{
  "layer_scale_init": 0.01,
  "layers": 12,
  "width": 256,
  "target_momentum": 0.99,
  "optimizer": "adamw",
  "final_lr_fraction": 0,
  "warmup_steps": 1580
}
Rows from block 4, named by matrix and row number. Rows with one number belong to one neuron. Each number is 500 + 25 x the weight over the matrix's rms, rounded and kept within 0 to 999. All counts start at 0. Numbers have three digits each.
# fc1: MLP up (model.blocks.4.mlp.fc1.weight, 1024x256), inputs 128-255
# fc2: MLP down (model.blocks.4.mlp.fc2.weight, 256x1024, transposed), outputs 128-255
fc1.658:502496506502477548527477525524493506462506462490523507509474535527486496534485483496531509456501513518525527508501482511519528503464483474489517427525529502526494488463523540484556523474497521467500479460514502511521498509505482510442498480507506504508473495488478507489513468509524532526503488472495478515552500492492512537480489465495502466505477479494513493529489518486519470519467
fc2.658:480501513486442493529523484478503483504479501479463490502496467489521495489509520531483538526496486500500527486485515476487513455555477503524501523466503467471505471535491473489483487494523487513494526546493524518509463491481497521512462508505488498516488481514504500475513479524525491440515516514507527500456550463506491522487492513484505491474465507500490506504520488506465493465514
fc1.659:507471495453504513495473475496478518506509489501500524515497473494501482492473465508530525507467490554509534539521506509518529513481540489508488514528522508529492504498529538501496484518534495532479477469485464502492499475496497502489535487485499532448493492486482507507484498493546491494517498523538492470498522491505533512515479461473501514467508442503507458493510530484497498540489
fc2.659:507500512495488496502530503513524483484515497504492484490498495515509503500474496485494506508491517501524491509488482498505483504508496492509506502496514491486491508511487508482499487475519493492501524504495533517494514499514513495503491504514495495515509505495495506497496509485493490528481468511497500528481458504495490473500495494514495494481512511508488514493539517501513512527483
fc1.660:458492489470515471519455541507474491503510481539502524453504542526497514536491521486460527500466538524523540519495500478516512499499510500529485505503491550511496515501521539493464529496527493505464530498518518516502536527492477486526478501483525501474506474478505520500481498475492437491512539505507518476550474482501509483472514479460527505451503496452487469520501519507481515442530
fc2.660:507462469496446439490484474519548491468478530495531417498526456459577494568523552502494483508516510494503495495517479533485494512488402512483487481510513469435461476516485481534478472459507532519513480504465482492511483490535533484460467484533455510488432505474463505495521477499538491544508493454524454493488520536538500467494545544529478472551487516517501533474505491501534490478489
fc1.661:504498533458504489505502494537539499490476404451457531518528478520441526484493493497534502511537491498490483511495485496424534494522544518526535470460526550507466531492516502503542479549492551508492468520501486564546529501514541536514507519537442533511514526478505501484485490500472502504492497518538516488510472478526563527512524458580500499485492508543468498475486491538584539465546
fc2.661:502515504530491519494489471528521485506475557510415439506512486462461532501508503487462413576577489487433490476504457566488441492492471514519439494502546499501468514514488482501477459490490496505498472516508474489508533515523551479473498527511472508530542478483458490505478514487514504506483524473488502511417465505530508497501518477536517516557491525515492524518507496509534494495473
fc1.662:512490510481514511514478489507506502483530523499494521499498515552483500524500521540494529479506507503503497511500514499499503488498523505508510479497501497512520512494523509503528469522495511487513500504517489512512535527502504501490498477512495488475514496484529506518484478468510492518513491495488466484497496514497478500513502467487528492479468474500499502514478501496531500515505
fc2.662:510508533502508510479507489520523515495510508493508494505506479501471500505494505512522529487495493504528499510499502475485493510500472483499507489508500515520498499502498508502527517498516475480498483492485506510498509498502490487492499510494504515500508502520486501506494511508502488508492505490516506491515553489476480516524482481498508494452480493504508507509520508495505499513506
fc1.663:516472506467506541516483474510522513490498460512499507503485504572482493516475485521479537488517509549498537498491517499508499504513508513500497497490477530502466489495486519499473488509527498472484499481505477496522505535490484501548484460482503470490527490510503519491502470522523493498488501501510499477548502489511515477492509477489519488464500481476522496494509508488525502486507
fc2.663:497482474511517497495535488504483519491504485518502501503492517501481503494509515496513558482478491491531490500487508492501510518464505500485519491497512506520482522510504497512544489498491504472514481472485487502503538506505500518492510485506514515493487504505478519495516493485497500529502508493516485487536487504495488526504499484495519516488483489472487463499507510495499511498506
fc1.664:509467513497493508525487507517495483492528488492478471497495480524509482558495480472524539498542489484537552486544493546512526488492483443492483442518539495491489493447501536478538479483506488441461452473510513517481507473504486514461468487530520520481510498483478493504535488483496504517516490472536472482524517509507488485516526463478490472501493470521501481485481520512514501511503
fc2.664:497518467516488493496512502498544499507501497497484493505491486534490520510486497515513547510461496487525534504504516459489487517518523533507483537496489500495502431533482477513535501495507497516519545512518520494483492493472518513520505513494505488519519502528486502507489504503473501489495507531506501503442499490485497500493497509509491498433509472495464508509504506487520518520489
fc1.665:503485497534456522509500534568458494493509504536540514491484500514559487489510516493520518482431500510536514481513518529528436493488444516512500471514434508559509542499475496489552528524527507565525512476530519448478546537546464496480501492532519488447487506531506555553490491530486497477554497497476494512506498541489446519536466502462512487495520518478551484485480492507499518531452
fc2.665:507527549512522509517499456453533523484532534502539471492502514484422512557493464520515507478526471490483483524505438472511498521526525486471465516494506512485436465503463522517455476514490530476463488483531536530503475506498546508462512492460522525506484496473511492553475506472498513563492504494503508457485506475519517496447516464516488517473474485521476533484505489525536494516511
fc1.666:540493507504552506482518505509498500518512468482461531557509535507520495482512491510478538504505503480491468502480517528504500505507541476498522516486530491489520491506531484487523524500518492500457506491540492490495531502508465528478527518489519488470526522491510538499511522514491506534499525516469474502489457507537487494519478515469485510499526488510476507544497465520479506464491
fc2.666:519504499503495482494463487545487491511495501506530534502514490483513513506495495502489562508468502494503509491503537515493502502514494503512474487549485496476524500497517517516498491496491482536521501487495488506504478476491515503519481519477503471492475519477470496469506503476502521508499508472492505508530557514498497525486501537482486506446502467541510507520519495506494479483514
fc1.667:515485550458491525492484478487495532516506480494470523511551517515468478502514528476520516493466539519516469494480526470503487497503508451458510493467538476487480546483535469520536483523496547478515506499533469484515532496517505508506508449510508515456529510475513472521477510517502487521536576498474478447489469548525488457499541478491527503468483480511528490541476475487502545498466
fc2.667:476477475497484506517482484532482482510488514508541498481500476452479535483529521525520526517499480503517542519505487475544493478549480526491500478510476491531493464509518494497493492532506484467498475524490489462520515498477477500525481515538506489497525482530433483482503498484485485455467536456497529507494560494454493509527491511499525483464480485525522492483486494509489468525475
fc1.668:468494547464495529439555490484479473491528474550464561481493481480492467499464500459475507514514473500507525516522511523531483530504528482490503522506506457456501550489597501502497474553456480514425430484513466538502504529467490526542493492520567508519464524506507519528525508435504459506522481476559507466509511559504475508529501451526541507460486491494486507470517538531459507499534
fc2.668:508485508498516556507548509503505498502511535478500387481516550504515506516484564502564469471473508504511533443519522460539491480485529553504460519507516514475501486499496510479418554482499532516517513478494534487484536480505497515480500521502514512498596519564480532509503510557466517504520486531491484523498510490523518509481453486528487510518515498485518534449481511547534494506474
fc1.669:488496504480515522502507489514496512512498474515507524487492500517496501490502472491485515503523488517501509469509504517513512481513510492502487499505522497474499506504498494512511487527482502493494494491504489495511513524506489518512500506512499491502516510510513509487495506503511505503504509492513494516495472514497515517502503497495501513481499515511509495482486514507532511493494
fc2.669:494495492501493512507529502511491498502488508499484495509506495502507501502503479509506515520502504495506507512505518515501496489506502488518498506500501496480521510484495504496499505490513523498494502510505514506493498495491490506496492499489482493510529495491512512512513508509492480492501498513495500506510499506486499514489492497511507499502504512498508516512499501493498486499511
fc1.670:506495487507521573508524548505528481485483558519475494500510460507532502461459501531504517475486511498501538587522513484463490543532490526492506486522548475503466504471528535502484491529539536500460481497527505490535512532479511499465482482475518479502461481545483549520442448505525544485504498493517511503438474470542495528568495470471473448469476484486485470566503483507510515463498
fc2.670:527500540447520571504488471447391534490576515508553523507504519557462472523493457450523541503453519506567506515476510462507492465458493476476486501533444516516610509494527440486506530460483526447550579465477509482518441519524510494608550492535502513477498539443488526476499561479507500495487461460583505413583518491398494467475461467539498511506485422484528506519500513503439567522557
fc1.671:461473486510489523529480511517549500496531486481537496483469509511503476489480479575484496457504498514503548515511519496506513519517516482476506464522515513481506471504497549448480463510506487510483484493518485501522511519493467503503515472498488491487509521509496504514542477513528524503501503495512521482518506473493511526507498468499497498485493485516518476465552538492514496473517
fc2.671:493499534493525487509479520495491506485492544501522493489489500515500500498496504527493506519476493516509507503516523478488508497518496495500475505443490501500512509505499483481492515515513491529495480517513489505506499523492473501558479505512501499511483495479540525488505515469504509470511524502480544503501529510500508499515483509535503493536483463522494517513455499497498501468502
fc1.672:521456515501531518483457462501520498492539464511543524500508524494497480516497544467499533495451502509536500488469500515516493488466498454464501481507510526518498496499513509516549498504486503509481483475510492504503504510509485494480501468485499518495471512515516471505495510486510505528510521484486453495513456512511493476492504498483538528539510471532530503544496499485518530507483
fc2.672:511497500498470500487474522517500499536477518482487483505489480504515490466507522556513515546502506520466525548502514479532470490492495499518500498492516490467543501505498459513506481500516515510480511550529502515488501503514513488564468524508477507514531492494490502498494493492467500468497474501513531474512507500476492493506485503491500457451472500508518485498463493467511507511483
fc1.673:478480482447517517512448480504490537534502482522500550469522489518529479511523488478495520533506498568506532500521546487541558538532530465509475457515506532499522480497473513527471498514552507513496495495492477501514474492514478488505487471487464518483508470459468476508489500450556497476517523463555487419536506497514538466476518498468488488467483478507515444471491518506501501526516
fc2.673:492446518498553504496560499494505504473499565477478498494501486518461533475482507476508488473487468490553478478495467501466515502490511494499468462462548530532463543500502492502555500525495572518476517472492482507534535512473489515473501514534524460473522454504513481486509494505507476510505485500480485521512468498502499554524509479531504476490495513501500515521481495494503487497453
fc1.674:480502532477510508496521462536477529498488501476492531506516522531445536519488461504523519525556556516497521505528458481461562503506562501495497468498566499491473519465550529500509469508507509481471441511519501557502515530478515568517515514466503471484516469481508518485505496475494511529481486520513529450564452472544558482483501452522498521462463490521472495465500510531544492460499
fc2.674:514467452476464515512529491494486517505508544487514431506516489464527476497492495456501480532483480491506497497491492504515487505474453514501449476566492495511497503528511493530482471519500500490476513505483520483492541512486508477451493511527493485530508495462496494502498486478491494539529522503495483466474495487502467490532500483507501501481518511497511464504531492513476507508502
fc1.675:506484504537485545487433530506437529483535526487544476502503529549481498519486535483480524499460500574506472481500456454523527497491544508491508476482477509492481534451484525496519475524480479478538495478509551565538487519545495478461500456574590437460503474481491514518504507440478475548556476490436493469490442533489468436494520472538538510496501463501597504469478502548534516478452
fc2.675:516476584506520528495544535486547507506495446518510536454492447541440517440554558461523495562580464485446519481520490508487463454535498436544562501441461479535440555490498517530537533545531555520395476509532514528507508511568436485555530492500490510537499511480526506489476511500538498493508540542506556585493523498606471534501550478435464516436502581537485493515479491515498467506528
fc1.676:540485503490522495504472525517481496514540472489589505510472505514505438490498476509417515503461563480550540533450510458484470506470510490406516535499526518533518489461573537509499475496577559529470511490548495518509536540505452527499500451428530560378471523466548499454454496528510478515456508513446498471473466444492439515493455531430505509470485492486482477534497474528448520468459
fc2.676:513487560537583466458591459491461471501498578499507433493479473557491509541516483447521426465454425509493482400493475523433516490534495489490461470448473523471488494500494444517548500519486496489486513484491409469473473549495525510460506513566503476509539516466486457502490493451469529503524506485484513501543519513479503519501477518528512457475514540479542532514463512515517497524500
fc1.677:520498507472491541500462450522527513509508545479525507498490477554492482513503518490529478471438503503501534520513524427510475502523504486462492464481497477511493492516513504478531449514530485519492502482518524492478552500492473505509510512498519531484505501489530496541451487492489512541555537496479447475497477517508503483528497477487530528473489501485524487480470535520516551502459
fc2.677:493481518532519501509483519491493512510514465519520497502487472507507512550481477435467588506465489490474468509446552486513479509518507486487528484475490493493467480523520495517513488498525491505534507481501516503487454464490510509517508542502456475516492481491508464462508506492566513512495545490500490513503445508536481472476510501533492508483517514471523549474472496532530488470538
fc1.678:575440497518513529531502521481534501455539474528487509451510454514530467482518536462552500523417491489545512524488490480509434504465505447480489469502459488540502508537455514498538470470493545516537502471524525468481521491523457505527525470534476524443517545539493483543528506445491488496561467513458489511457516501453427495533534493455517490514536484513538466566492487490496510515482
fc2.678:512511487504505506509500525449507510498504531514532404531505514502500513477491498454531479471497488552505496499514470487469528502505473499492445532501464514527466454511531514488462448528527479475480516458495506528467534482504509470522464506506484476450493458490495489490478489528506504501510497498529491511480541516533489517470514513505504511517492516481514516483452492515505489506509
fc1.679:491456492498496489520451520513511494511522530500527473496516512518514481523485499512480552476463514512545521527513478517509517513499504512477490494520513519499506512479516550505503516512535519497478498466517506516540522495494500513479511475500505488479515498498477509490511481488495477499530490476497486490517482486500486506494509490497496481482478493499527465515486500510502488468472
fc2.679:498516507527500494509509489496509527501488517508486480503505504514510497465495527499505495504508492512477498501504504466487495503500500489504501517493502495476495516496496472486483506509483502497509500511481507519490485500506515492552507504507499514506493488503497507491482506474511516499501489518492506464524499512492511494520491508526501510492489490498501492507518504518516494507504
fc1.680:544483505572449538505515497562546500526545552458460453531507463497527479494479499531527515456475455481561479490565512453542489490491447444402500537491498479487496561495511503455546481514506475521527424455517479458552494454509506524516523437580518507454521511488470495574520491505517550541541528421482454469479534562512507479520500495501468493514463448537574490418534512555504462501431
fc2.680:493578467434452630488502524515442503472457437513472603494509626532534502519480512500513523541541540510482501529512452539425513523466538517626459480507517510538473443461509547497442607510498463520444608620513614514460508550488461491484481530387474484520555517547509516504488509448484474472467459552562528502529410488467531542524512479507529560485535552421430502530512510442495459527493
fc1.681:495485473496471491476493495488485510497496460506525494501495478492484501477495499512483516498472491511496502495502498503490514504527486478494540469519521505494498493501521516520516476496521499509506508504492501500512511488466515513497478477487488531476499503495503515500518490505515488465495483501526511495480506493504500522505504477458508513481489478527497471517498491529505515509507
fc2.681:514509471499487486493510462494472500517513512516524519479512503497497500480481475479515522510504481497511471478506488507490503486488527484508466469519523492533480507490522516498479513519484514508501490494517504526501509514485509497480481517482501512507500517507456487512493497511500514489500522518492492501487468504529492512513508502477532514471518503510492498498507497475499482491513
fc1.682:490506513462494521484491475535494509493511524498469514500472495555471502512504499471477500489524479535508530546487519467497521501529533502474528479507494510493488486479527495493521478534503498468501509499507489529531549499474496495509507494476502510502525508499516512496480471509479497519512505519527462462534482483492504491495503455512505514481464484515502509489511525517542517483507
fc2.682:517493497495508481511532501505472515494505503488504490526504503536486500522496490506494548501472472507515497496493483524468525495490509499496483475502507483514489505507510486497532509496495516463521524485503504529498500464495489502494479508527490503517503504506500480497489507484524467493503533475486496499513503504502500508504499498541504493471497507494487497512528510527516482499496
fc1.683:541477510476516491518491492487515524513525487509528490503534524475491507494496557458494520474477511520514497481487503515499495532526534503510559468502498484501520478503504521520528472499523522524494516478511503490496511514483481492464486488496502528478528510516517496490561494452518519497505488512504478508510475488518491475515531507471536517485511485516512482532491487519503522509486
fc2.683:519474470505473499487475505496480500505525553499532511488512471479482507477515482505472480544510496524492528476511513471478501517518517493530456492536502494544506498502493497509485487471521480494495512498504481499528494520499511482518490514511507493492497504494444494492516505472504504491504531483489489495460527510514471506517507525471500490506506499524497497515543489478492500495512
fc1.684:531511524465480493552508500545510496504504485528421538494509546496491521460502497489556516477543509495512548503448489531489474518497486457536540500521483529516513494523510537527456473503545575497495455477481444493531496539470488494578541474471429521511531503536502541500518486515524498506508511486555512480582516483483491536527492494482532462467506451518499486559521504458509518507540
fc2.684:516479432514500489493516467507457483486495527509558460493495515458508510615485514524498512489474492523532524489480525454534551481497531503482504525480520481461496505508520493511540520499469515522527536501488537503489525490514519498375484497583527507509473480437455504521508482502502495550490524518457489452462496489506502472483483517549470495508494503489506529511482524535498507487491
fc1.685:479486564494458514465480449565494538524494504549553536506491519514536526528485477508509515484543491577492486490511515522467488521499455522534496513500505490526476473520501535512458519556548471516455483506469489514549503565507525471452460473473466495513484434507510553534480442533511488505504522473553447483565444507564483568516478490470475474498465508505500469468501504527538560485491
fc2.685:519450543540544486497497480457499489513547512501451465474507477563515507525493508439491516541468483522531476420523503464496490477516560444483463496415520503465481567493463486433554562496515466488484469454492511497493493461537417464496568467581517483532518530410552461512494527464500479450461467524474549550348552504532477481465577500476494534499527458545457573521432510514461543493478
fc1.686:490467490479483522527488503511501529522505507507477548479496504520551515494486469515501540484499516522523547523499510486524517514483469484515507487527529509496506489481483512506476479504555522521500487486493487525491484513498473477511486473474483480493518498483495528497485497465506482521526491508533470476538491472512516476495483489473527482482480470483536480506539502473512504501512
fc2.686:501488524510505509497541498501499482480506511497540480480491504490461499513486537484510522478500487485527506495482495473506483520492482513497504518508502492527489512501531487498526520501492510467490512490489538479500547515501503507503531501529496516488509508524510505483510513506512514510491481509460482492480497504478505508496519470529497509487496491494492495509511506489487502498485
fc1.687:502472491487517504502480494525505504505499483503517520506517499501487493502495505509495542489514522508510514505494510518490498512485509494481522477486500506506519514495500527491526506502490491503521488490518481508526488511509496504501517476482504487488521505512495509503505513505485490504498489487504495483542503504510501492503513494519497488481496488504503477496520490523499498494472
fc2.687:503506496501495507503498503510501482510502509500504499493510504500496498517510516501511524494499494495516496518505512498510494505514499483513490511504496491520511478508496509484514489504502495498486490510495506511501476502491496494489508508491515490499510494504514501509507491497510498518506496497493490487516508506500514516505504510502499512469503482522504493494495497497502495507507
fc1.688:543508513493493504508533504528471504491532496515526529546514543493483474470467508474465503486498524484505525481489529507491492538525517476511515504530432519484508528522532525508530492502532475528497496480486514470478498532500472500523527478516541467460503502525507548519514503534534498485498521480503484522526493506518442490511470444472526492496495479478513471524520485495510488511498
fc2.688:488510499473538484483545508470494487523499537466488448503515504483527510466492460478506443484514479501495483500481506473483501533465521535530480499533507507450522508478507497526465494509514533510493518480511514532500519483493496471482522500488519482515448516468496508518493530515514500529510516519490484516524471499503519503488524481480538499475474496524532502467518500512492455503521
fc1.689:471489469486475515514494483541510490479510484514505517460459493511474501482475483542505539498477506511500500514510496524503495500509485487492520478538480485510479506493506522469517476505510519505485488506496515505495510535505500498478513498493536475495492472510494505497542503463502489489495502509477497506523524484512512511515510487518515485484500473487532493476506530484500482478512
fc2.689:491489530500534470505482505492518540511514531479526506524512492527512487496504507449494548497514494502486464481510519475505519510474514493485482491470497482499478488507492485529496519505477506498507503492497501487489482494519512505483506513485492520510495527471518493509497515499478488535488497502486495485492455515527495494505489517507500502484515463480525453514494492490532526495485
fc1.690:501476507486515498526500532504496541513520525516519510504538519482515490497485501483533542465473516524516520498521510530507508524518514498483483507492531484524502493535509519508475461499507545491513483472505454471537524519503503490507506442472513533470509484522502477528500488520509495489524509484513476457502522515515479534516507500482504441471495463498506454510483491499504514527504
fc2.690:527523509475496515512509473517518538505541499488552512480481480539473518501488489507491539520500502528488527528499507508508491507471484466496521484512488465505470535519477514496502505530546504506469477470505596538485521507489486469467519495508533461516523510515498556505506510486497503584480514538460522503520508500516517445513487445516485540494484498503471493493531518515547473478522
fc1.691:493534518456515486464497450503433500548528482497548529550479537528450478564494480487462512489493519523514450452476496488515487487472474550480504532514418584506511566499509470487598523528510453505481506495498549548490510525541519451531499498568509474459490531439499561477528499505479434492525511472533523479542469548488508472476474484540541550499504499510557502441496506568534475472471
fc2.691:508492483477493512512536514427539498505464502505447506477487546515505494496513511510442482449529490485478506545490501485452553497488502530450416481498521490564451469487551536522428502520463505494469455474503515505489495487492506490536477505475458543474470503556480509510474435559465536507486499496507513537425508516488477554511492481464531482525514491475511427518448502506541488542486
fc1.692:520486525470463506493488461472489482518537514514496504527465481539493472524509464536488531470500472565521521477497527460520538538518502543493512481511466493476467493488477516522538511509512501532489509459485500511526480490497489465521489431486530495511480477477493503506480505525544480503478485463538451500535518477506508511470478462498530491439483467497534499495519524518522483530510
fc2.692:496485481525473514513506557512530481491475507518463520489490515424505535454481506477509544487536483524482479482498487563484478513513420514512501499512505509478518513489510497495517497479531494493522483537506493492534497513530489480494530497532468487457484475546471506497523525499523521515449466513483501511480522486501466503511475507536468498541530538506497503520532507488474483490484
fc1.693:496491475507462509507496507515523509481509477490523471496476506514513486481479488576490496454494509502529503517493478502524488527511468521484507490521512510510489509521528536458497469479517485527477489500505508490503514515506463518450488475492520467470518509516509512525544478515487522490530504513483535465503503475477468528528522490485499492494485481499517484465529533526515518483479
fc2.693:497496534492525495499490509515493498509510530490482520510510497509482490518491483528495493514495486475511503502497510482497511499520507484519478513450498503521509492517492516495513509511516527499496511503516507503509487504470474511491497496516487507494497512492528485520497500499482499492485502500476526542476527514508515506491511511508495488523510485481498511514456499493492504485494
fc1.694:467473494527483518498488506520520511499505475495515500498467496514503510485493477572490509468496507520512511529528484474506508506510489509467513522530501493491498517499517531470487467508522501512484491504488505510532507517478474491495497477512521482499508506502488496518548489514513496501509512484517520480522497497502501510508519498486511493480481476494501470481515529498505493485501
fc2.694:486501510512515511503494502524485516492501540504500503497495494520492505509484508509476510533486486506506511498493506494514488513501489495509483503438495487498510510519505507485503498515504521505497495496492513491490483504494470505502484500490506503513497509493531485520505523487491515505499487499499517513482493499504497496490498503515516514542493493510488490504467499499493500480515
fc1.695:515482529535476507508513547548501536482515522466518504569534544489434505455477532485580532476496475522524490543508513517501511512530520467491489475494546523543504506569559515524519465511492519451545473467496451476587519491548535501486533405532495549408505515530503469507491466547503478457509467469510475480532539537458456578504546456553540480493469443526544468509487473465549464526501
fc2.695:534484547481591539499452498451510586514513499503565502491483467565512522466534503443508519539476498526449541459476566491517475497509527480506524517434508450448531539482515512479548558505502537493468509454492510481466509469487456495542495505445505502520522490427566497483488525488516497481484504539477563548467488476547463497512522507493488548490519550504498494461447520495473512516525
fc1.696:479496459504447484497521558491511535470498502489591493454514450501490502479502499540463517520469514520499534529483548418504502470581483511503562532490486510471527518521502457488442490508503481491511532525555509490530506499505530474590510496531521481468510472481482552508528519528485518441492459527496543468542525511444517522535512535512443484498433518511519478443489481521480468479520
fc2.696:486511549448490495503476467532480482517514513481428491487506549498487496517491484445517535464548510473525514438504407565510501529478547505519422473505515481515441506501463540478542523489474494478487483454493475475502490510498476490376492519476505514520511512507507459511504500514517503477506495461506483574429426487575456479487506489489541513492570509503469549502463496498514518501501
fc1.697:505505542452405484499510529493493572474488531497533534488533430474463489469504487466473525525510503509488499515496589389483452480584495546494496581484465505497520570534528440517461444519497484512533510516545497527532495476497527463572510451562503489471530522434495545522411505531485520465484505531486569401456509516506474512510515540506474500429456502517503496464498483557467513486497
fc2.697:495478488514554531536461491521511447529543474504454453514498550469483532521492526471486535496538490514526499445508340667525495472452540455503458463489533535580464458454492592511555516484528455481455507401471509460499534493484419485372467479412504506547527510470511445490548426487553464466522484498493528555467385545538501534475515472445542451571582535544467525492445515478538514529451
fc1.698:492490487475519514570477506507500503540527469514470461503479540475505544563513502429507550495528469507503481462475483500524512522485472528536465444531487537491496463489471520518495525485505494492491478479460474512513467481517487486498495503512504483514513510514466477492503520482507441522485516446518481524526505501484477483489477493534556482492528506503563495504510527498530485529544
fc2.698:480526513536451494478500505496503520493517545499530504489502469579517518493498515501490491510535549491486495513517511504483468498519428520512487525514511503466527521480516432493486483504566477477481502560559468511503501517483527508518489468505465445537522507495515529536473522491492508517503448549500522443528529461501473502491507497477457491428434546455551461482519512506437509546474
fc1.699:500482497495500514498509475536519493509522497493511499505472496495523479503510512545490492488479467498519517552493510483502477521520493464488515459528507472513507489526507535479484434492539492533504485484518463527494514501488480466500508497486503505488498497495490517509520476498523499505501505490519494485529530494479488519517512506445516479468462491505505500468542522514501521489495
fc2.699:494496513485485513490488542487494499503475507515483512503501479496485496512501490556499493574472475504476495504520495499503507484511496498515479525457491501505535500485496490498490485544540525507507476517493522537494496498478471499545465510504484504495525487502535493490502512483473491458483513496508540537440536508483521488471505501492512491532523488502516542509477484512481501494532
fc1.700:506479487507503531492539543541554524477526487528501517521473469493520513506466513507493543501483479493524477531498491509522462505507483493487511500515456487491481506546480495484496482513498521515483504483539509474515491518530526460536510470522473433491522508488483502524499474532499492499509506480499519493491507510453473503551494510509470446503499479466569500489519505493528490496474
fc2.700:474522541487466484493505511509471479526516483533527509501520531536461530533502487470513554493506504505516476478503490513505486451506502489517483469509502512499457511493500549521530507498491462496491495523503514499503476531504495492452488502481519516512528523522526523509502490500482490508505521520474475532501414481544489511456509464507504496474492502475510500492445480512545483504472
fc1.701:532471509489511482461506492498522511471494441520519474467508507494497492497518567479500528510435527515500524509502503515521485509517538481440538467476472511506516455551524519491509488500462489475449487498523516507500509485488498475547506479492519534468511480508503542516485483511532531498529471523493518481516489464501513535509580518488486494488504486508498482504500496510526493485507
fc2.701:491489508513462475512505481480480522537521510492514541503514483534468506511506476483514499492522510500487491499505549438485517499528450486516518496509512486486471522485472489479559481481515494496502474479504462523492468482501493516477517497553494486523494484469540483485504508491508486472494495474525502503543478518469466496522456468491507490423479494475493491490520507496496511498486
fc1.702:493505489483491515530470510523498501501511526462488476518471495574494501491519498506486505468500474509526518531509494479496485510534489513483509477497479521517496499513514480479519486517526492474486475488515495510507552507490484514524517474510519498463523500520510502495500498477513513500521503507512500481532514486479505518506511458486500513473468501499505506484503524522509526523495
fc2.702:493500519517495521512517479502500500510502526479494494511492511537492511492505506492515563491476490510529481501486478513503497523489501488499463475500502480523510508512487500479527498495504522502491518479506520540488509510506489500521498522494504506512520500524518508489499490516501493501497495497510497493520483498485500536487503498487511498480503498511503505498507513505503511485493
fc1.703:538507497484491500498485479505526514479519443498506512499497481530502472495479514490518530485498459491526545517502495498521469495502512479505500490501488506519500503517504508494478458514506503509516485486526509517529529473497492507522500473534531510494545498503519499536490499504527510510511514496517491483521477518493484473505518477483529488479467494489501491484507487511503524481490
fc2.703:491501492503505489497503490513491511493509501493540521505503498516481507498499508521507539462498509500512509489487489487504496505506505493490497488536517503515474492499476503484531492503492492505484510494492492507496500521483493489502500504482515497510446500510487485494514496487496486511491508490521503499523476502492488506486487497505503495471505506490501468487528499475507493493488
fc1.704:502470517505530509490498395532482493502520461502495509537507551491504514527497536497545522483502460502494462491460478538517497507491528477484547423503510488531498496515508579518531506525507519526458473480481494500488509529494482519424503497506499486514494497563522476507544478505478486552478536492525455514545459487524504516506501488484567509515515471514517486532506503482521526515481
fc2.704:507502469535452493480494498485479504486491542489518483494492415479499503450496503573514492525479471518482500538491533454507489506523521498479469499467468504446542506466510467507480465490539494514508516539491529527485491473519509486584521504504489497501529494487473502520491487467481519466521526509475545459468551505495502509494501501481471479450451497512499460519508501488457515477459
fc1.705:505473544432565515521474461520502570500533504485464508512487555523477510480517527442523526441500491518512446439505502518508492532498509473462459510511463526541448502529510563520558474523531538535506482420496477464489525524538475491482532477503509517508504538486524464536503486500478514538481594449471465535483453512563464470492500506513572507477550440504492509537462482458515555489504
fc2.705:512528503526446522494525530514497467502510500445533518508475479517509505549477486555508466503482509473550521592517487519523493514530525472501550463440518527483550524487509504520505520507557499504462540562514478539514487495498514544470485495564521520472508452488494532520491465483502523471532513504516515497543473499514492483501517472456503523451409487497494493507447496522466526515525
fc1.706:494470537520469558543508427515537484508497519508483503499498541556486526582416508497461522466511568498549492483470438507494473475526425526501507508513472578479454532468473542471514521492559501496455481509545552535499477549510519475462533502554483416498524491479464560517519530483494529543527538537482521516476477498531479442523509445496520485480522480498573527480502499505539529432475
fc2.706:487504483501526501500500502411447532500495555454569551524524453412445449435498442488496492526494497502500522518469597451525501483548501490492504442505513524587559511519514495569473452450489510494491492473491379494520565488488492541519547536485533493472471508487585464481506460516456503482493520428509484409511545502435500550520497482448490518478427488485463434453488489470405513424507
fc1.707:486489527512493478497486494518518526516496514495549564491495536452522469483494513473481484504486538490515515525509503501500516520484534492487476492532500517494546515504532515493485457526498492522492470485510511495489463507503495495472502488499497484485516516497466528509440482515504519546537516497501502462524482521517494512506491487523531507489477489484537490494530495509515518506480
fc2.707:478553540512487532503519538486484477497536424502517505512484512503475498550526501542476524484478519489528491521490506512441502467509502506533517492512508543500483562497504489468555526516484464532499487469498514518499541511514510514479560488532487485470490516499503514503488494489508493483525554509494538469518546470514489523492494468508479499490462500496469501523492499511503463525502
fc1.708:499510505462530503531430547534539482498494501508506485475486470452492506522511532478495504515436479542509511494482525492522501510549518496501512490523497469515524482527482504541532472507552483476448482477505495521552488486522496465470553460488499497481472477487535477478468464485546551514485537508474493476467480482498512529503483524451465456459483465532541509502474489513510530502512
fc2.708:467521470477504448497521501449504488529494532519522485511493527486523516502488503526525481490554486489516509477492465518519484485488495511505439490491500480467461466526506515452471481480469453513494517534477497463499507515489468503492453528528524516487490504536437507482495478518481450512491562523527484505504520484517476494510505521503503448460547492499531495492491497465490460508469
fc1.709:520514532494488515495493480536478515515493486519483552502488490537489499485492490461520489473499531500487534486529503485488494491525500488474464480478517456503494537510544468490512488506479506495491501518506497506489534531502507499531465540514504516495501501489532511545456477468487491526576531492485482498487469511541488504526519483524541506473511523499491521505477504502513541482486
fc2.709:482496541503514525514523519497494518496491509535521488512492487482483516465501499457531519571513494491485490483490530548482488471503505508534532485486514488491481523477514509544494485523477520498491500525504486490481482530495497525546500490485486505504533508498521490505506467478530487481495520515516506505484425515539491465509493491522486516534503516496514491515456510500502498479542